Weights of a small image classifier: 7.46M parameters.
Rows from block 10, named by matrix and row number. Rows with one number belong to one channel. Each number is 200 + 20 x the weight over its row's rms, rounded and kept within 0 to 999. All counts start at 0. After the name is the row's rms in percent of the matrix's.
# convs0: first 3x3 conv, stride 2 (model.blocks.10.convs.0.weight, 256x128x3x3), inputs 80-87, a 3x3 kernel for each
# convs1: second 3x3 conv (model.blocks.10.convs.1.weight, 256x256x3x3, transposed), outputs 90-98, a 3x3 kernel for each
convs0.56,115,197,194,231,186,189,226,176,195,232,202,210,212,199,206,208,193,204,210,235,233,173,233,226,171,241,238,176,202,215,257,208,227,262,213,238,253,227,246,244,231,244,243,236,250,254,220,203,176,218,203,177,223,208,177,184,184,189,165,182,190,169,173,184,208,187,167,212,190,167,204,188,159
convs0.57,086,225,242,245,232,241,245,236,248,243,190,199,206,190,199,203,197,198,207,182,173,187,195,198,192,202,187,188,204,208,193,207,208,217,218,222,216,174,219,209,177,223,213,187,237,211,211,222,219,215,217,218,216,222,215,212,222,208,212,198,202,205,205,203,203,208,222,208,231,234,223,224,225
convs0.58,100,214,179,181,216,188,152,218,186,155,181,184,191,199,191,197,204,200,206,166,193,180,225,239,234,177,199,198,196,193,224,202,198,195,258,229,232,194,177,206,213,179,208,236,203,223,209,199,206,226,224,228,205,194,200,187,182,161,195,189,179,215,235,211,227,217,224,232,226,234,239,233,240
convs0.59,092,170,173,197,167,162,196,157,170,204,204,197,197,196,193,194,194,195,192,218,205,207,206,200,194,206,200,194,195,186,181,211,191,201,202,182,192,190,174,182,204,194,207,195,173,204,199,193,197,203,195,192,194,182,177,184,186,208,184,201,210,186,194,215,206,214,202,225,217,213,220,211,205
convs0.60,090,212,225,206,216,231,215,213,228,208,197,194,195,184,183,187,179,180,186,207,201,190,206,204,189,221,210,205,204,199,229,208,212,231,205,202,226,169,207,183,202,230,218,181,207,188,175,181,183,167,163,165,163,172,165,199,184,202,193,181,207,193,174,199,199,194,183,199,212,185,200,204,184
convs0.61,095,200,184,213,206,178,212,215,189,222,222,221,220,230,227,228,225,224,225,198,183,207,188,179,199,202,187,204,194,201,204,183,189,179,172,161,166,212,206,218,193,184,198,177,173,195,206,210,217,200,211,211,205,208,210,189,189,205,181,174,189,182,186,182,223,231,224,223,235,227,225,240,231
convs0.62,080,219,170,188,211,158,181,211,148,172,162,173,166,175,180,173,164,167,165,189,201,204,190,192,201,200,197,203,177,187,201,186,179,198,162,169,177,196,165,208,186,163,198,176,150,187,216,209,213,230,218,224,232,222,223,212,192,198,203,178,184,198,180,189,187,198,227,189,198,224,188,189,212
convs0.63,132,225,217,220,223,194,209,219,200,207,205,207,214,199,202,214,197,202,213,241,226,237,233,219,230,237,219,229,205,214,214,183,191,189,200,206,209,207,209,205,182,184,190,206,196,208,197,207,193,194,206,189,184,197,186,196,211,190,191,186,186,197,196,191,210,209,204,200,210,205,197,204,202
convs0.64,099,179,188,214,178,189,208,185,195,215,201,198,196,194,193,194,195,195,192,215,215,213,206,204,202,208,199,198,189,180,173,208,193,193,201,189,186,198,180,182,203,187,195,199,179,194,202,194,197,200,197,189,192,186,183,183,193,204,182,209,213,184,195,214,207,207,210,222,214,216,214,206,211
convs0.65,073,198,203,201,195,209,196,190,208,194,196,202,206,192,198,205,195,198,203,168,171,197,199,184,205,210,185,202,173,201,184,203,210,212,207,228,195,180,210,198,190,223,189,196,233,164,215,225,217,224,222,226,229,230,228,209,227,210,211,202,209,224,209,203,198,189,211,189,201,218,183,196,212
convs0.66,126,218,212,197,219,188,189,227,199,186,213,214,209,208,208,209,201,203,202,228,221,225,210,210,207,219,210,217,212,209,221,193,185,196,206,208,221,207,196,212,185,169,194,213,188,219,212,217,205,209,213,202,198,201,196,207,210,191,195,180,171,194,186,175,221,218,222,212,218,218,208,213,220
convs0.67,103,151,162,184,137,150,172,141,146,176,210,208,210,210,214,212,217,221,221,215,204,204,213,207,203,212,201,188,239,206,210,241,199,205,240,193,214,223,205,195,220,200,208,217,201,208,250,244,228,249,240,226,248,238,228,190,213,200,176,200,201,179,196,198,218,221,228,232,234,244,228,215,228
convs0.68,131,236,212,216,230,194,205,231,197,203,214,214,208,208,211,214,202,203,210,231,229,243,221,219,231,224,222,238,207,209,227,191,189,206,208,208,222,204,201,215,191,180,199,211,192,217,206,209,198,200,202,188,192,191,188,208,224,201,195,197,188,194,200,189,210,211,214,213,223,222,207,219,218
convs0.69,083,219,206,230,214,201,233,202,206,238,178,183,189,184,193,192,186,191,195,227,217,217,229,219,220,237,218,223,191,209,190,200,205,207,207,224,219,211,202,208,203,204,207,204,212,229,227,222,222,226,223,220,224,221,217,221,221,195,214,215,198,216,222,201,191,200,199,186,194,200,192,203,199
convs0.70,091,213,211,191,192,207,198,189,216,194,205,195,205,207,195,201,202,190,199,200,226,220,225,248,245,224,245,249,201,197,198,188,198,194,219,234,221,232,204,222,238,211,221,240,223,230,209,215,219,219,212,227,231,235,237,183,189,178,194,191,161,218,220,175,230,225,222,220,216,211,224,224,221
convs0.71,152,236,214,214,228,195,205,231,198,208,220,218,214,215,213,214,207,210,211,230,223,233,221,217,220,227,218,224,206,204,216,190,187,196,204,204,213,200,194,212,182,175,194,209,185,213,210,213,199,206,210,197,194,196,192,200,213,192,195,195,183,193,200,181,210,207,209,208,217,215,203,212,211
convs0.72,091,201,186,171,206,192,153,198,174,157,183,177,184,201,197,204,213,212,218,218,239,224,227,241,228,207,221,206,216,225,242,231,246,245,236,238,236,204,215,241,225,230,225,224,230,219,193,187,195,201,189,191,214,193,186,202,217,198,201,221,197,211,238,224,205,198,185,193,180,176,188,182,175
convs0.73,095,235,187,218,227,186,197,227,178,197,202,199,196,202,189,195,200,190,192,195,198,195,197,204,199,199,204,203,191,209,189,204,207,175,170,166,162,185,173,218,199,169,215,196,163,208,211,225,220,225,237,233,224,234,231,206,190,205,210,200,186,198,182,182,249,256,250,265,269,262,265,270,265
convs0.74,088,233,229,267,218,217,257,220,229,270,187,194,195,191,195,199,188,193,195,214,210,212,218,211,210,219,214,206,185,200,185,194,201,205,204,216,211,215,214,207,209,208,198,209,212,214,229,223,215,226,225,213,223,220,214,216,204,199,219,210,215,207,200,199,214,208,199,205,196,196,206,202,200
convs0.75,093,213,214,205,221,226,214,212,210,196,209,198,190,197,190,185,186,184,175,209,209,206,185,189,195,171,180,189,166,191,161,176,214,186,160,206,186,152,204,195,147,207,213,151,213,217,180,197,216,195,212,216,194,200,210,224,205,193,222,221,200,212,206,165,224,233,221,243,247,237,247,257,241
convs0.76,091,131,159,178,127,148,160,128,149,171,197,206,208,206,215,214,214,221,220,227,211,222,220,202,209,217,209,207,233,207,211,241,204,198,245,196,205,229,199,195,222,189,202,225,188,202,234,234,215,242,235,224,231,233,217,183,211,210,178,213,214,180,218,213,200,200,204,218,223,227,203,204,208
convs0.77,077,182,223,250,173,215,250,210,252,259,212,221,219,218,228,222,225,234,230,186,192,228,164,178,210,176,182,205,221,197,183,223,195,168,224,168,169,215,182,180,209,172,157,203,165,175,241,235,236,234,237,235,226,227,233,181,195,220,177,190,231,178,191,227,217,217,234,216,236,240,209,213,231
convs0.78,087,197,219,227,201,215,231,218,243,246,242,255,248,247,265,252,250,264,257,198,200,214,202,199,210,206,203,212,222,201,209,222,197,190,225,182,196,217,207,189,211,199,184,210,202,206,217,216,217,219,221,220,220,221,223,201,230,234,212,236,244,209,229,242,164,161,205,164,166,211,149,156,192
convs0.79,145,239,215,217,234,195,207,235,204,210,219,217,214,214,211,213,209,207,212,236,229,245,227,224,230,230,225,238,206,203,220,192,187,201,211,205,223,203,196,218,187,178,199,213,187,215,208,208,198,200,201,189,191,191,183,214,228,207,205,210,195,205,210,194,207,212,213,209,219,220,204,213,212
convs0.80,096,172,161,191,176,157,185,173,149,179,215,208,215,215,210,213,214,209,213,197,176,164,168,165,159,179,166,165,191,203,211,192,203,215,182,187,192,174,193,202,181,196,213,154,168,192,222,224,227,226,227,230,226,227,231,202,205,191,204,188,184,208,187,193,216,222,216,221,229,224,213,227,226
convs0.81,076,181,204,216,198,211,223,191,222,228,134,153,146,166,175,164,147,161,158,229,226,221,223,210,199,231,204,195,193,215,223,192,214,245,188,223,239,198,207,229,203,224,226,198,216,208,191,188,181,199,203,198,204,213,203,200,200,197,192,187,203,194,192,198,188,174,166,184,168,154,174,160,142
convs0.82,109,228,189,186,223,208,176,217,177,178,194,192,193,201,195,196,202,200,194,214,222,219,218,227,235,211,221,222,204,218,201,191,195,170,203,196,186,218,201,219,210,186,203,213,197,209,213,208,213,217,211,219,220,213,220,200,203,191,198,199,173,207,216,186,228,223,226,222,220,224,230,229,233
convs0.83,148,231,216,212,227,193,201,229,200,202,221,217,213,213,208,216,209,208,214,228,222,235,223,218,221,226,221,226,201,203,218,185,183,196,208,204,215,208,197,216,188,175,194,217,189,210,211,208,197,202,208,192,194,197,185,205,215,190,197,195,181,199,205,187,211,210,210,209,213,215,200,208,208
convs0.84,094,222,233,208,225,236,215,214,234,210,186,193,196,190,187,191,186,189,197,198,197,191,201,206,190,209,194,191,215,207,230,215,214,233,208,203,224,162,219,193,202,236,219,177,215,189,194,205,198,182,186,186,181,190,187,201,174,200,202,163,206,201,164,198,190,200,197,207,229,202,214,224,211
convs0.85,090,233,197,189,233,209,196,230,198,192,200,196,206,201,201,204,205,203,206,241,254,235,248,250,244,236,245,235,225,225,228,205,212,211,207,205,208,220,212,243,207,201,224,208,200,229,179,184,183,168,184,185,170,176,175,217,222,216,207,216,205,199,212,202,195,207,215,198,208,220,207,214,219
convs0.86,096,160,163,155,145,143,151,138,137,148,203,206,204,200,191,195,194,191,200,207,197,189,203,199,188,211,207,199,185,190,190,191,207,211,176,191,203,163,198,179,182,216,209,148,201,186,218,233,233,204,215,224,194,207,215,171,171,179,181,184,189,173,178,184,229,235,229,246,251,251,247,252,250
convs0.87,105,219,181,171,223,203,167,210,177,169,190,188,191,201,193,193,205,197,197,211,220,217,225,234,237,213,227,227,194,204,194,185,189,174,206,204,186,212,202,217,209,190,207,213,201,209,217,210,222,221,212,225,223,216,218,196,193,186,196,196,167,210,221,188,232,224,228,225,224,223,228,229,233
convs0.88,092,206,204,199,213,217,207,203,204,193,211,203,202,207,199,200,200,195,189,213,200,203,198,187,194,200,197,191,200,206,181,184,207,172,169,195,177,181,193,187,169,195,195,173,207,189,194,195,198,197,201,199,197,190,201,218,200,193,206,203,180,193,183,168,222,247,226,228,248,231,231,259,243
convs0.89,113,215,182,179,217,203,173,215,183,176,191,187,192,200,193,193,202,200,195,212,218,221,220,227,235,208,219,223,196,213,201,191,201,177,204,204,186,212,204,216,217,193,204,219,197,206,224,214,219,223,217,223,224,217,218,202,198,181,195,195,163,210,217,190,235,228,229,223,220,224,230,224,228
convs0.90,081,179,189,194,188,194,200,193,212,208,203,219,216,213,234,225,218,229,229,228,227,229,223,221,223,226,223,227,227,232,236,223,223,220,209,206,211,226,222,218,214,215,212,212,213,217,189,178,177,189,192,184,197,194,187,196,228,211,198,238,211,194,233,223,170,162,185,161,151,172,151,141,163
convs0.91,085,191,176,215,173,174,209,171,179,221,185,191,196,200,204,206,200,206,205,218,213,201,211,214,193,206,221,188,220,205,223,213,188,218,203,182,224,184,206,199,182,197,213,170,200,223,208,207,193,216,215,195,209,206,187,180,181,203,161,180,195,165,193,207,228,236,229,236,238,229,244,240,232
convs0.92,127,215,209,211,208,188,196,217,195,197,210,210,202,208,205,205,201,199,201,230,224,229,210,215,212,208,210,215,214,210,222,188,184,196,208,205,223,210,198,221,183,172,199,205,185,217,200,202,194,195,206,190,182,190,183,205,202,197,190,172,167,184,175,169,215,205,208,202,209,210,202,208,211
convs0.93,095,254,219,211,245,190,197,248,205,206,201,200,196,193,191,194,192,194,191,244,220,244,234,223,235,235,222,241,212,210,200,184,196,176,202,205,204,215,191,196,190,172,191,209,188,215,179,177,173,163,176,166,155,170,158,228,201,208,214,190,191,222,218,206,221,220,213,219,220,213,208,218,207
convs0.94,112,207,214,210,202,186,189,220,194,189,205,210,207,206,206,210,202,200,206,227,218,226,211,209,213,210,205,212,212,207,221,184,187,197,205,211,227,205,198,213,180,171,194,198,186,215,192,201,195,193,201,194,178,186,188,203,197,198,180,169,173,170,178,174,224,216,210,207,210,208,211,207,211
convs0.95,086,210,225,213,219,238,215,213,220,207,211,205,200,185,182,188,166,166,171,236,215,232,216,208,215,219,206,208,186,213,185,179,211,191,178,211,195,209,222,205,189,213,204,204,230,218,179,188,198,181,195,191,168,166,183,214,217,204,212,217,209,199,195,176,208,219,203,225,226,213,225,232,208
convs0.96,085,233,213,172,229,211,164,235,200,171,188,190,196,190,189,195,189,187,195,221,216,206,223,215,209,224,228,214,233,222,225,224,226,212,223,207,202,221,226,195,235,224,205,213,213,180,198,208,200,184,179,180,188,182,192,192,188,185,182,184,174,182,183,167,212,219,214,205,217,215,203,217,217
convs0.97,110,198,209,229,218,223,239,215,225,239,190,184,201,193,188,197,185,184,200,228,235,192,229,233,180,224,223,165,201,209,252,219,225,265,223,225,255,219,235,243,236,237,244,226,235,234,216,212,177,209,208,172,210,204,176,208,203,199,205,196,204,205,201,216,195,192,178,187,186,168,181,176,156
convs0.98,075,200,188,190,197,196,194,183,196,187,193,194,197,187,190,194,191,195,196,185,188,201,216,206,215,225,210,210,190,202,188,211,208,212,205,223,208,190,204,187,196,212,195,202,220,190,217,216,226,220,221,224,227,224,225,208,214,208,205,196,204,211,204,196,184,182,209,191,190,202,194,200,203
convs0.99,122,209,214,164,202,198,166,199,205,164,209,196,196,210,196,193,205,192,188,220,199,202,212,206,203,212,208,208,231,213,197,226,195,183,207,184,192,237,184,213,225,167,209,223,183,214,199,205,195,197,209,189,199,205,189,234,237,183,221,243,186,228,236,190,213,210,203,209,206,200,201,193,198
convs1.56,128,200,201,224,203,207,225,207,207,221,238,245,252,235,238,246,228,240,239,188,192,217,190,196,224,181,186,218,239,195,163,234,193,162,242,199,171,208,204,186,204,205,189,202,199,187,172,194,193,164,187,184,159,180,178,219,207,214,217,211,220,209,201,216,214,225,207,218,230,210,208,224,205,226,201,193,214,189,185,227,200,200
convs1.57,097,219,215,211,214,215,211,210,215,211,180,206,217,193,215,225,196,218,220,219,213,232,218,211,224,218,215,224,134,139,116,154,164,130,134,146,124,195,196,210,197,206,214,200,204,213,218,216,223,212,213,223,218,221,220,205,208,200,201,201,200,204,201,197,218,208,222,217,205,218,219,211,225,194,202,195,189,197,191,194,206,200
convs1.58,118,212,217,212,201,206,205,243,254,258,200,198,197,205,204,211,202,212,205,166,172,168,168,172,171,177,180,182,243,234,236,237,223,228,226,204,207,229,234,225,225,226,222,211,218,220,166,176,173,165,170,174,180,208,208,210,211,204,194,203,200,201,203,195,191,188,171,190,191,183,198,197,169,210,208,221,223,217,227,184,171,190
convs1.59,108,218,213,222,214,209,215,224,216,226,208,221,202,209,221,201,212,225,202,202,206,199,198,200,194,197,192,185,126,152,136,134,165,140,116,145,126,172,180,182,177,184,182,173,185,185,206,202,197,200,199,187,201,197,188,208,204,207,209,204,208,207,203,210,214,216,212,223,219,218,216,215,211,201,196,191,198,197,192,205,201,196
convs1.60,099,219,224,230,224,227,235,225,230,234,216,218,217,212,216,212,217,213,209,204,200,193,204,205,197,206,201,199,175,184,179,183,196,185,180,190,182,190,201,189,186,195,186,190,193,183,182,191,187,171,186,186,159,179,181,212,217,216,215,223,219,208,217,219,204,206,199,213,214,202,207,206,196,199,189,187,190,184,185,203,196,201
convs1.61,093,217,201,212,206,193,203,205,195,198,182,208,221,179,201,220,187,203,224,203,203,199,206,199,197,200,197,195,219,214,221,213,207,213,220,213,220,196,182,197,199,177,196,204,187,202,228,241,244,227,243,244,225,245,247,198,208,199,191,203,189,194,207,194,128,132,134,134,146,149,126,136,143,205,209,221,215,217,225,205,207,214
convs1.62,088,165,186,184,169,190,184,170,182,171,184,193,250,185,191,246,201,201,252,203,176,191,189,164,182,189,172,189,167,190,194,172,203,211,170,201,207,128,139,135,130,168,174,132,159,168,225,227,244,228,230,247,233,237,252,189,196,209,195,201,213,196,205,200,219,211,220,223,216,227,219,211,222,192,198,179,199,199,179,193,193,177
convs1.63,090,184,181,227,187,188,233,194,193,242,236,241,188,237,240,190,243,238,196,224,220,178,228,226,184,217,206,179,171,178,184,182,187,192,181,180,191,149,156,178,166,163,189,162,167,185,216,222,200,217,223,193,218,223,197,197,201,204,190,192,187,179,177,187,200,212,211,197,213,212,203,217,208,241,222,201,237,217,208,229,214,203
convs1.64,109,213,210,217,210,206,213,219,213,222,207,218,202,208,219,201,212,222,199,204,205,197,197,199,196,197,190,187,126,151,134,130,163,141,117,145,126,175,183,184,177,188,184,173,188,185,204,202,199,200,196,190,199,196,190,205,200,207,206,203,205,207,199,206,214,216,214,221,221,220,217,219,214,202,201,196,200,200,194,205,204,198
convs1.65,090,209,213,204,209,213,209,202,207,203,179,197,237,182,206,241,193,211,243,214,199,211,201,187,201,207,194,203,118,140,138,134,173,164,119,159,154,175,185,195,176,203,213,175,195,215,225,222,234,222,221,229,229,229,234,208,211,213,212,211,218,212,210,210,209,196,211,215,202,217,213,201,220,193,197,184,189,194,182,196,196,182
convs1.66,075,214,213,222,228,231,240,231,237,244,204,227,227,188,198,212,203,214,222,209,208,203,217,205,208,219,209,202,231,229,242,220,218,242,223,221,243,156,159,186,158,153,187,167,163,196,194,204,217,187,195,208,190,201,209,189,204,193,199,212,199,198,207,186,188,198,194,197,203,203,196,201,201,191,192,204,205,206,213,210,205,206
convs1.67,106,224,216,217,217,210,211,219,215,216,205,226,225,212,236,233,212,236,226,197,193,198,180,183,183,177,176,175,160,176,150,157,174,146,140,154,129,191,221,211,191,225,209,196,219,211,215,217,217,218,214,212,216,217,214,214,204,209,213,198,207,212,197,206,216,202,213,215,205,210,215,203,210,204,209,185,200,210,180,202,216,194
convs1.68,070,222,220,228,222,224,236,221,217,241,217,219,223,233,213,231,243,221,239,188,188,179,197,190,190,201,200,195,170,196,201,180,206,209,181,207,205,160,162,165,172,173,183,155,170,172,220,214,215,209,212,212,211,200,211,228,223,228,217,219,214,200,208,205,227,223,206,223,213,203,222,215,193,224,218,219,213,217,213,216,220,217
convs1.69,091,198,200,204,197,202,204,201,196,200,202,220,231,205,225,236,207,224,229,206,199,212,192,189,199,199,192,201,130,151,135,143,173,157,135,162,153,145,158,163,156,187,180,152,175,181,228,225,230,222,220,224,231,225,228,206,209,218,209,207,219,212,205,212,216,205,219,219,212,225,221,212,224,214,213,191,215,212,195,218,216,202
convs1.70,109,200,205,204,205,210,210,201,208,204,227,220,208,219,215,203,214,211,193,189,191,195,194,193,194,189,190,192,219,211,216,216,207,215,224,213,216,203,211,210,207,215,210,200,211,205,166,178,175,146,168,163,138,158,165,219,211,215,218,210,213,220,213,213,219,217,209,212,210,207,210,209,205,214,208,217,218,213,219,221,216,219
convs1.71,077,176,188,188,181,191,194,177,188,194,211,209,229,229,217,239,232,215,244,183,176,173,187,185,185,182,186,182,167,176,174,184,204,185,177,198,185,132,135,119,143,154,140,147,158,141,222,221,235,222,223,235,224,225,233,208,212,214,195,205,210,179,191,192,230,225,217,219,212,216,214,211,211,210,215,223,209,218,228,218,214,219
convs1.72,110,227,229,233,223,223,225,232,231,238,208,220,223,205,212,217,208,222,227,191,194,190,196,193,191,193,191,189,228,222,222,217,209,212,221,212,216,211,205,210,215,211,216,216,216,218,185,193,199,188,196,203,207,218,222,201,211,204,203,211,193,185,202,190,184,178,154,182,184,160,158,166,141,165,170,180,176,171,183,163,160,169
convs1.73,092,182,180,198,175,174,190,182,178,193,214,220,180,205,209,171,205,211,171,205,208,194,200,206,199,193,195,189,232,221,231,229,212,226,231,218,228,190,194,205,197,201,205,191,197,207,213,202,186,209,198,169,211,188,170,210,201,207,202,191,192,219,198,199,220,225,224,215,222,222,217,224,225,229,222,221,233,226,224,228,223,217
convs1.74,103,206,201,205,202,198,202,207,199,205,207,226,217,211,228,220,211,229,215,197,204,206,190,197,198,192,191,193,139,155,134,139,162,139,128,149,129,166,167,177,169,181,181,164,171,184,222,217,218,217,212,211,220,216,217,204,203,210,206,204,209,206,200,208,217,209,216,224,218,225,223,215,221,211,211,199,211,212,199,214,213,203
convs1.75,105,185,203,173,190,208,179,183,206,171,221,215,200,230,220,202,242,231,222,212,208,208,203,193,196,215,206,211,192,193,196,188,192,192,193,201,199,205,194,204,203,187,199,209,192,196,222,220,212,217,220,212,226,226,217,162,193,176,182,203,189,163,183,167,160,169,152,174,193,174,150,172,148,238,231,245,239,228,244,241,229,242
convs1.76,107,217,214,215,211,208,211,218,215,216,198,225,222,208,236,227,208,232,220,194,188,191,181,178,180,175,173,170,152,175,146,147,179,143,139,165,132,187,219,203,190,222,205,193,222,207,210,212,214,212,210,210,209,210,207,213,202,203,215,200,201,207,198,205,215,205,210,215,205,210,212,200,207,195,199,177,195,200,179,197,205,191
convs1.77,092,227,218,213,221,215,207,220,216,211,188,218,228,199,225,237,195,219,230,203,207,202,200,204,201,193,200,199,197,193,193,198,199,196,204,190,180,190,195,207,189,196,210,199,196,204,206,216,214,213,216,216,209,217,217,223,213,215,208,199,200,207,196,194,212,207,208,206,201,203,209,201,205,206,226,210,194,225,210,199,225,214
convs1.78,110,212,209,208,208,204,203,207,208,206,193,216,225,202,221,229,202,216,224,184,182,180,182,180,181,176,174,175,197,198,196,202,201,194,198,197,192,195,213,202,199,215,205,205,216,208,209,217,217,213,217,218,209,212,214,204,197,196,196,190,186,191,190,185,203,203,201,198,204,199,195,196,195,172,179,174,160,170,167,166,177,178
convs1.79,076,203,205,208,205,201,206,211,212,222,206,227,226,231,238,238,237,236,243,180,175,165,186,186,185,183,186,189,170,181,190,180,204,191,184,209,194,153,146,149,172,165,160,171,177,162,219,210,219,211,207,216,210,208,211,209,221,223,201,203,209,191,201,201,229,224,215,220,217,212,216,210,210,220,221,224,221,228,232,223,223,222
convs1.80,102,205,195,199,203,196,197,207,197,196,176,198,245,169,195,241,182,202,248,204,196,207,197,184,192,202,190,201,197,197,203,194,193,199,199,196,201,204,193,203,206,195,209,209,197,209,234,241,250,236,246,258,240,252,261,181,183,185,178,182,188,174,181,176,190,191,195,193,195,202,196,197,203,194,197,200,199,201,199,189,193,188
convs1.81,093,188,198,183,194,205,191,182,192,175,202,212,245,205,215,242,213,213,240,212,193,217,205,186,211,206,194,219,198,186,173,187,184,168,180,175,165,172,169,148,164,171,151,164,159,151,209,208,225,199,204,216,209,216,226,203,218,208,210,225,216,200,219,196,198,205,208,214,218,223,209,215,217,202,195,195,194,188,186,206,198,197
convs1.82,099,213,217,216,213,215,218,218,222,223,208,203,202,204,202,204,207,207,207,174,178,172,179,179,176,178,176,174,243,231,245,233,217,227,237,218,230,205,214,217,210,215,217,200,209,207,174,179,185,173,188,192,189,202,212,222,211,216,213,209,207,216,211,212,209,204,192,200,198,193,197,198,194,197,205,212,208,207,215,203,204,210
convs1.83,075,189,194,208,193,200,223,187,207,234,221,225,236,234,214,242,240,210,240,199,186,174,198,194,185,187,189,189,168,180,173,171,194,184,175,202,183,150,151,145,162,164,156,162,161,155,210,223,225,202,207,214,200,211,225,219,213,211,199,204,202,185,191,193,222,217,210,212,217,215,207,208,206,210,221,226,208,220,223,215,220,220
convs1.84,101,216,218,218,222,223,224,222,224,226,205,215,214,204,216,213,211,211,212,208,207,202,212,211,206,216,205,203,168,179,170,177,192,176,170,182,176,184,192,180,179,187,174,188,188,181,193,203,203,182,198,201,180,196,197,211,212,209,211,217,214,205,212,211,204,204,204,211,210,209,207,208,204,187,180,182,181,172,181,189,188,198
convs1.85,104,216,220,224,216,217,218,218,219,223,205,206,212,207,211,213,213,217,220,176,174,168,173,170,167,176,173,167,232,220,222,218,210,212,223,215,216,203,204,196,203,202,198,203,201,196,199,202,211,198,203,210,209,217,223,197,202,192,196,203,189,188,196,190,183,190,164,181,198,173,158,172,154,189,189,199,195,188,197,196,192,199
convs1.86,103,229,234,240,233,236,241,239,242,247,206,203,202,202,202,198,208,200,200,201,210,195,207,210,195,204,211,195,184,202,194,197,217,205,191,205,196,213,223,212,209,216,207,210,213,201,171,179,165,162,181,166,138,155,154,215,218,219,219,223,224,217,223,222,197,198,185,204,199,188,198,191,181,205,195,193,206,198,195,214,210,204
convs1.87,098,210,217,215,209,215,217,215,218,219,210,207,200,205,204,200,206,211,200,177,180,176,179,182,179,177,177,176,242,230,242,229,213,227,235,220,228,208,217,214,209,217,215,198,209,208,163,168,174,161,175,179,181,194,201,226,214,219,215,210,212,220,211,214,211,207,197,207,200,196,203,203,199,199,202,217,208,208,218,206,206,212
convs1.88,108,208,214,204,206,214,202,203,210,201,204,211,199,211,213,200,220,220,212,211,206,206,203,194,197,209,201,203,204,203,213,199,193,205,204,205,213,210,199,219,198,187,208,206,192,209,198,207,201,200,213,205,204,216,210,163,188,161,186,200,179,174,193,169,140,158,131,159,184,157,132,159,132,224,222,232,234,224,233,228,220,227
convs1.89,099,211,215,218,210,218,218,214,221,218,208,201,197,202,203,198,204,203,199,180,184,176,184,184,180,178,179,176,242,232,244,231,216,228,237,217,227,207,216,218,209,218,217,199,210,209,163,169,171,162,175,180,178,191,201,224,214,218,214,208,207,223,212,208,213,209,196,206,201,194,203,202,195,204,204,216,210,210,217,207,204,208
convs1.90,107,213,212,214,206,205,211,209,210,213,195,208,230,200,212,224,197,208,223,169,169,164,174,172,166,165,167,161,227,222,224,222,215,214,223,216,218,202,216,208,206,218,210,211,221,213,207,214,218,208,212,220,208,212,218,201,203,196,198,203,191,194,207,191,189,196,187,185,198,185,176,189,178,152,161,168,147,155,165,150,159,166
convs1.91,103,223,212,217,219,210,216,224,209,217,203,224,205,206,229,209,205,227,202,199,206,211,188,192,201,193,194,196,142,158,137,135,150,122,135,145,123,180,191,187,178,192,184,179,176,172,216,212,210,207,207,202,219,218,216,207,195,206,216,203,209,209,202,214,209,199,207,215,206,212,207,197,203,201,206,182,204,215,184,203,222,202
convs1.92,072,217,215,233,219,223,247,225,227,251,181,201,204,188,195,205,209,209,220,188,173,179,200,179,175,202,186,182,231,227,234,229,212,233,224,213,232,165,152,178,168,153,184,172,164,183,168,186,196,168,186,201,175,198,208,200,228,207,214,230,211,194,215,203,181,207,201,173,210,204,156,193,195,183,187,193,197,200,199,196,189,189
convs1.93,082,195,195,216,188,189,202,198,191,206,228,229,190,231,230,191,244,234,195,197,202,177,201,211,185,197,205,180,171,172,190,172,172,188,168,169,180,169,171,190,181,177,190,179,179,199,226,218,202,221,212,187,230,209,192,190,206,197,178,192,178,172,171,174,221,222,224,220,223,226,222,228,224,234,225,213,226,218,210,221,215,206
convs1.94,086,235,231,248,234,234,253,236,233,248,202,208,206,192,206,202,216,222,222,212,209,208,208,198,193,214,205,198,224,212,224,211,205,217,221,211,224,194,182,200,198,182,201,205,188,201,181,190,189,183,194,197,190,203,208,191,211,197,214,219,210,197,213,200,151,185,186,173,206,208,161,196,199,202,197,208,212,205,212,205,202,200
convs1.95,097,197,205,175,202,211,182,187,194,167,217,219,214,230,224,216,231,227,226,210,202,209,202,187,197,210,202,210,203,196,200,197,193,191,194,194,194,203,199,204,200,187,192,197,171,182,206,210,209,205,212,208,210,219,210,173,206,161,181,213,173,172,201,156,179,188,168,189,212,186,171,194,167,229,221,238,232,222,234,232,221,235
convs1.96,098,229,236,240,229,236,243,231,240,241,220,212,213,215,207,211,215,210,215,196,192,179,200,195,185,195,192,182,222,220,228,212,214,217,213,214,222,212,214,215,206,208,211,206,208,209,180,188,197,178,198,204,178,194,207,213,223,217,214,225,219,212,221,217,185,180,158,198,186,169,186,174,156,188,182,191,187,179,192,195,184,194
convs1.97,118,205,207,210,209,207,213,202,204,206,231,229,232,232,233,238,232,237,241,198,186,206,194,190,217,199,187,229,242,203,181,222,184,163,215,176,160,206,202,198,200,198,191,198,187,186,184,196,203,175,194,202,179,197,208,208,217,202,212,217,204,193,200,182,207,217,207,220,231,216,215,227,215,208,194,196,195,180,187,207,190,201
convs1.98,092,204,208,201,203,210,205,200,202,198,186,199,240,186,205,241,193,213,241,212,199,209,199,188,201,203,193,202,122,138,136,140,175,164,129,164,155,168,173,179,168,196,197,166,186,199,223,225,232,221,222,229,229,226,234,206,208,214,210,210,219,208,210,211,210,199,211,213,202,217,215,201,216,193,198,182,195,198,180,198,198,183
convs1.99,123,212,230,252,199,227,247,204,235,256,203,206,199,203,209,196,209,206,192,206,197,193,209,201,195,207,192,191,187,227,232,187,225,220,185,219,225,189,247,237,189,239,233,192,244,242,184,189,179,178,188,172,178,183,171,194,185,177,187,183,180,189,182,188,196,212,211,194,213,217,193,206,210,215,202,182,216,209,186,216,212,188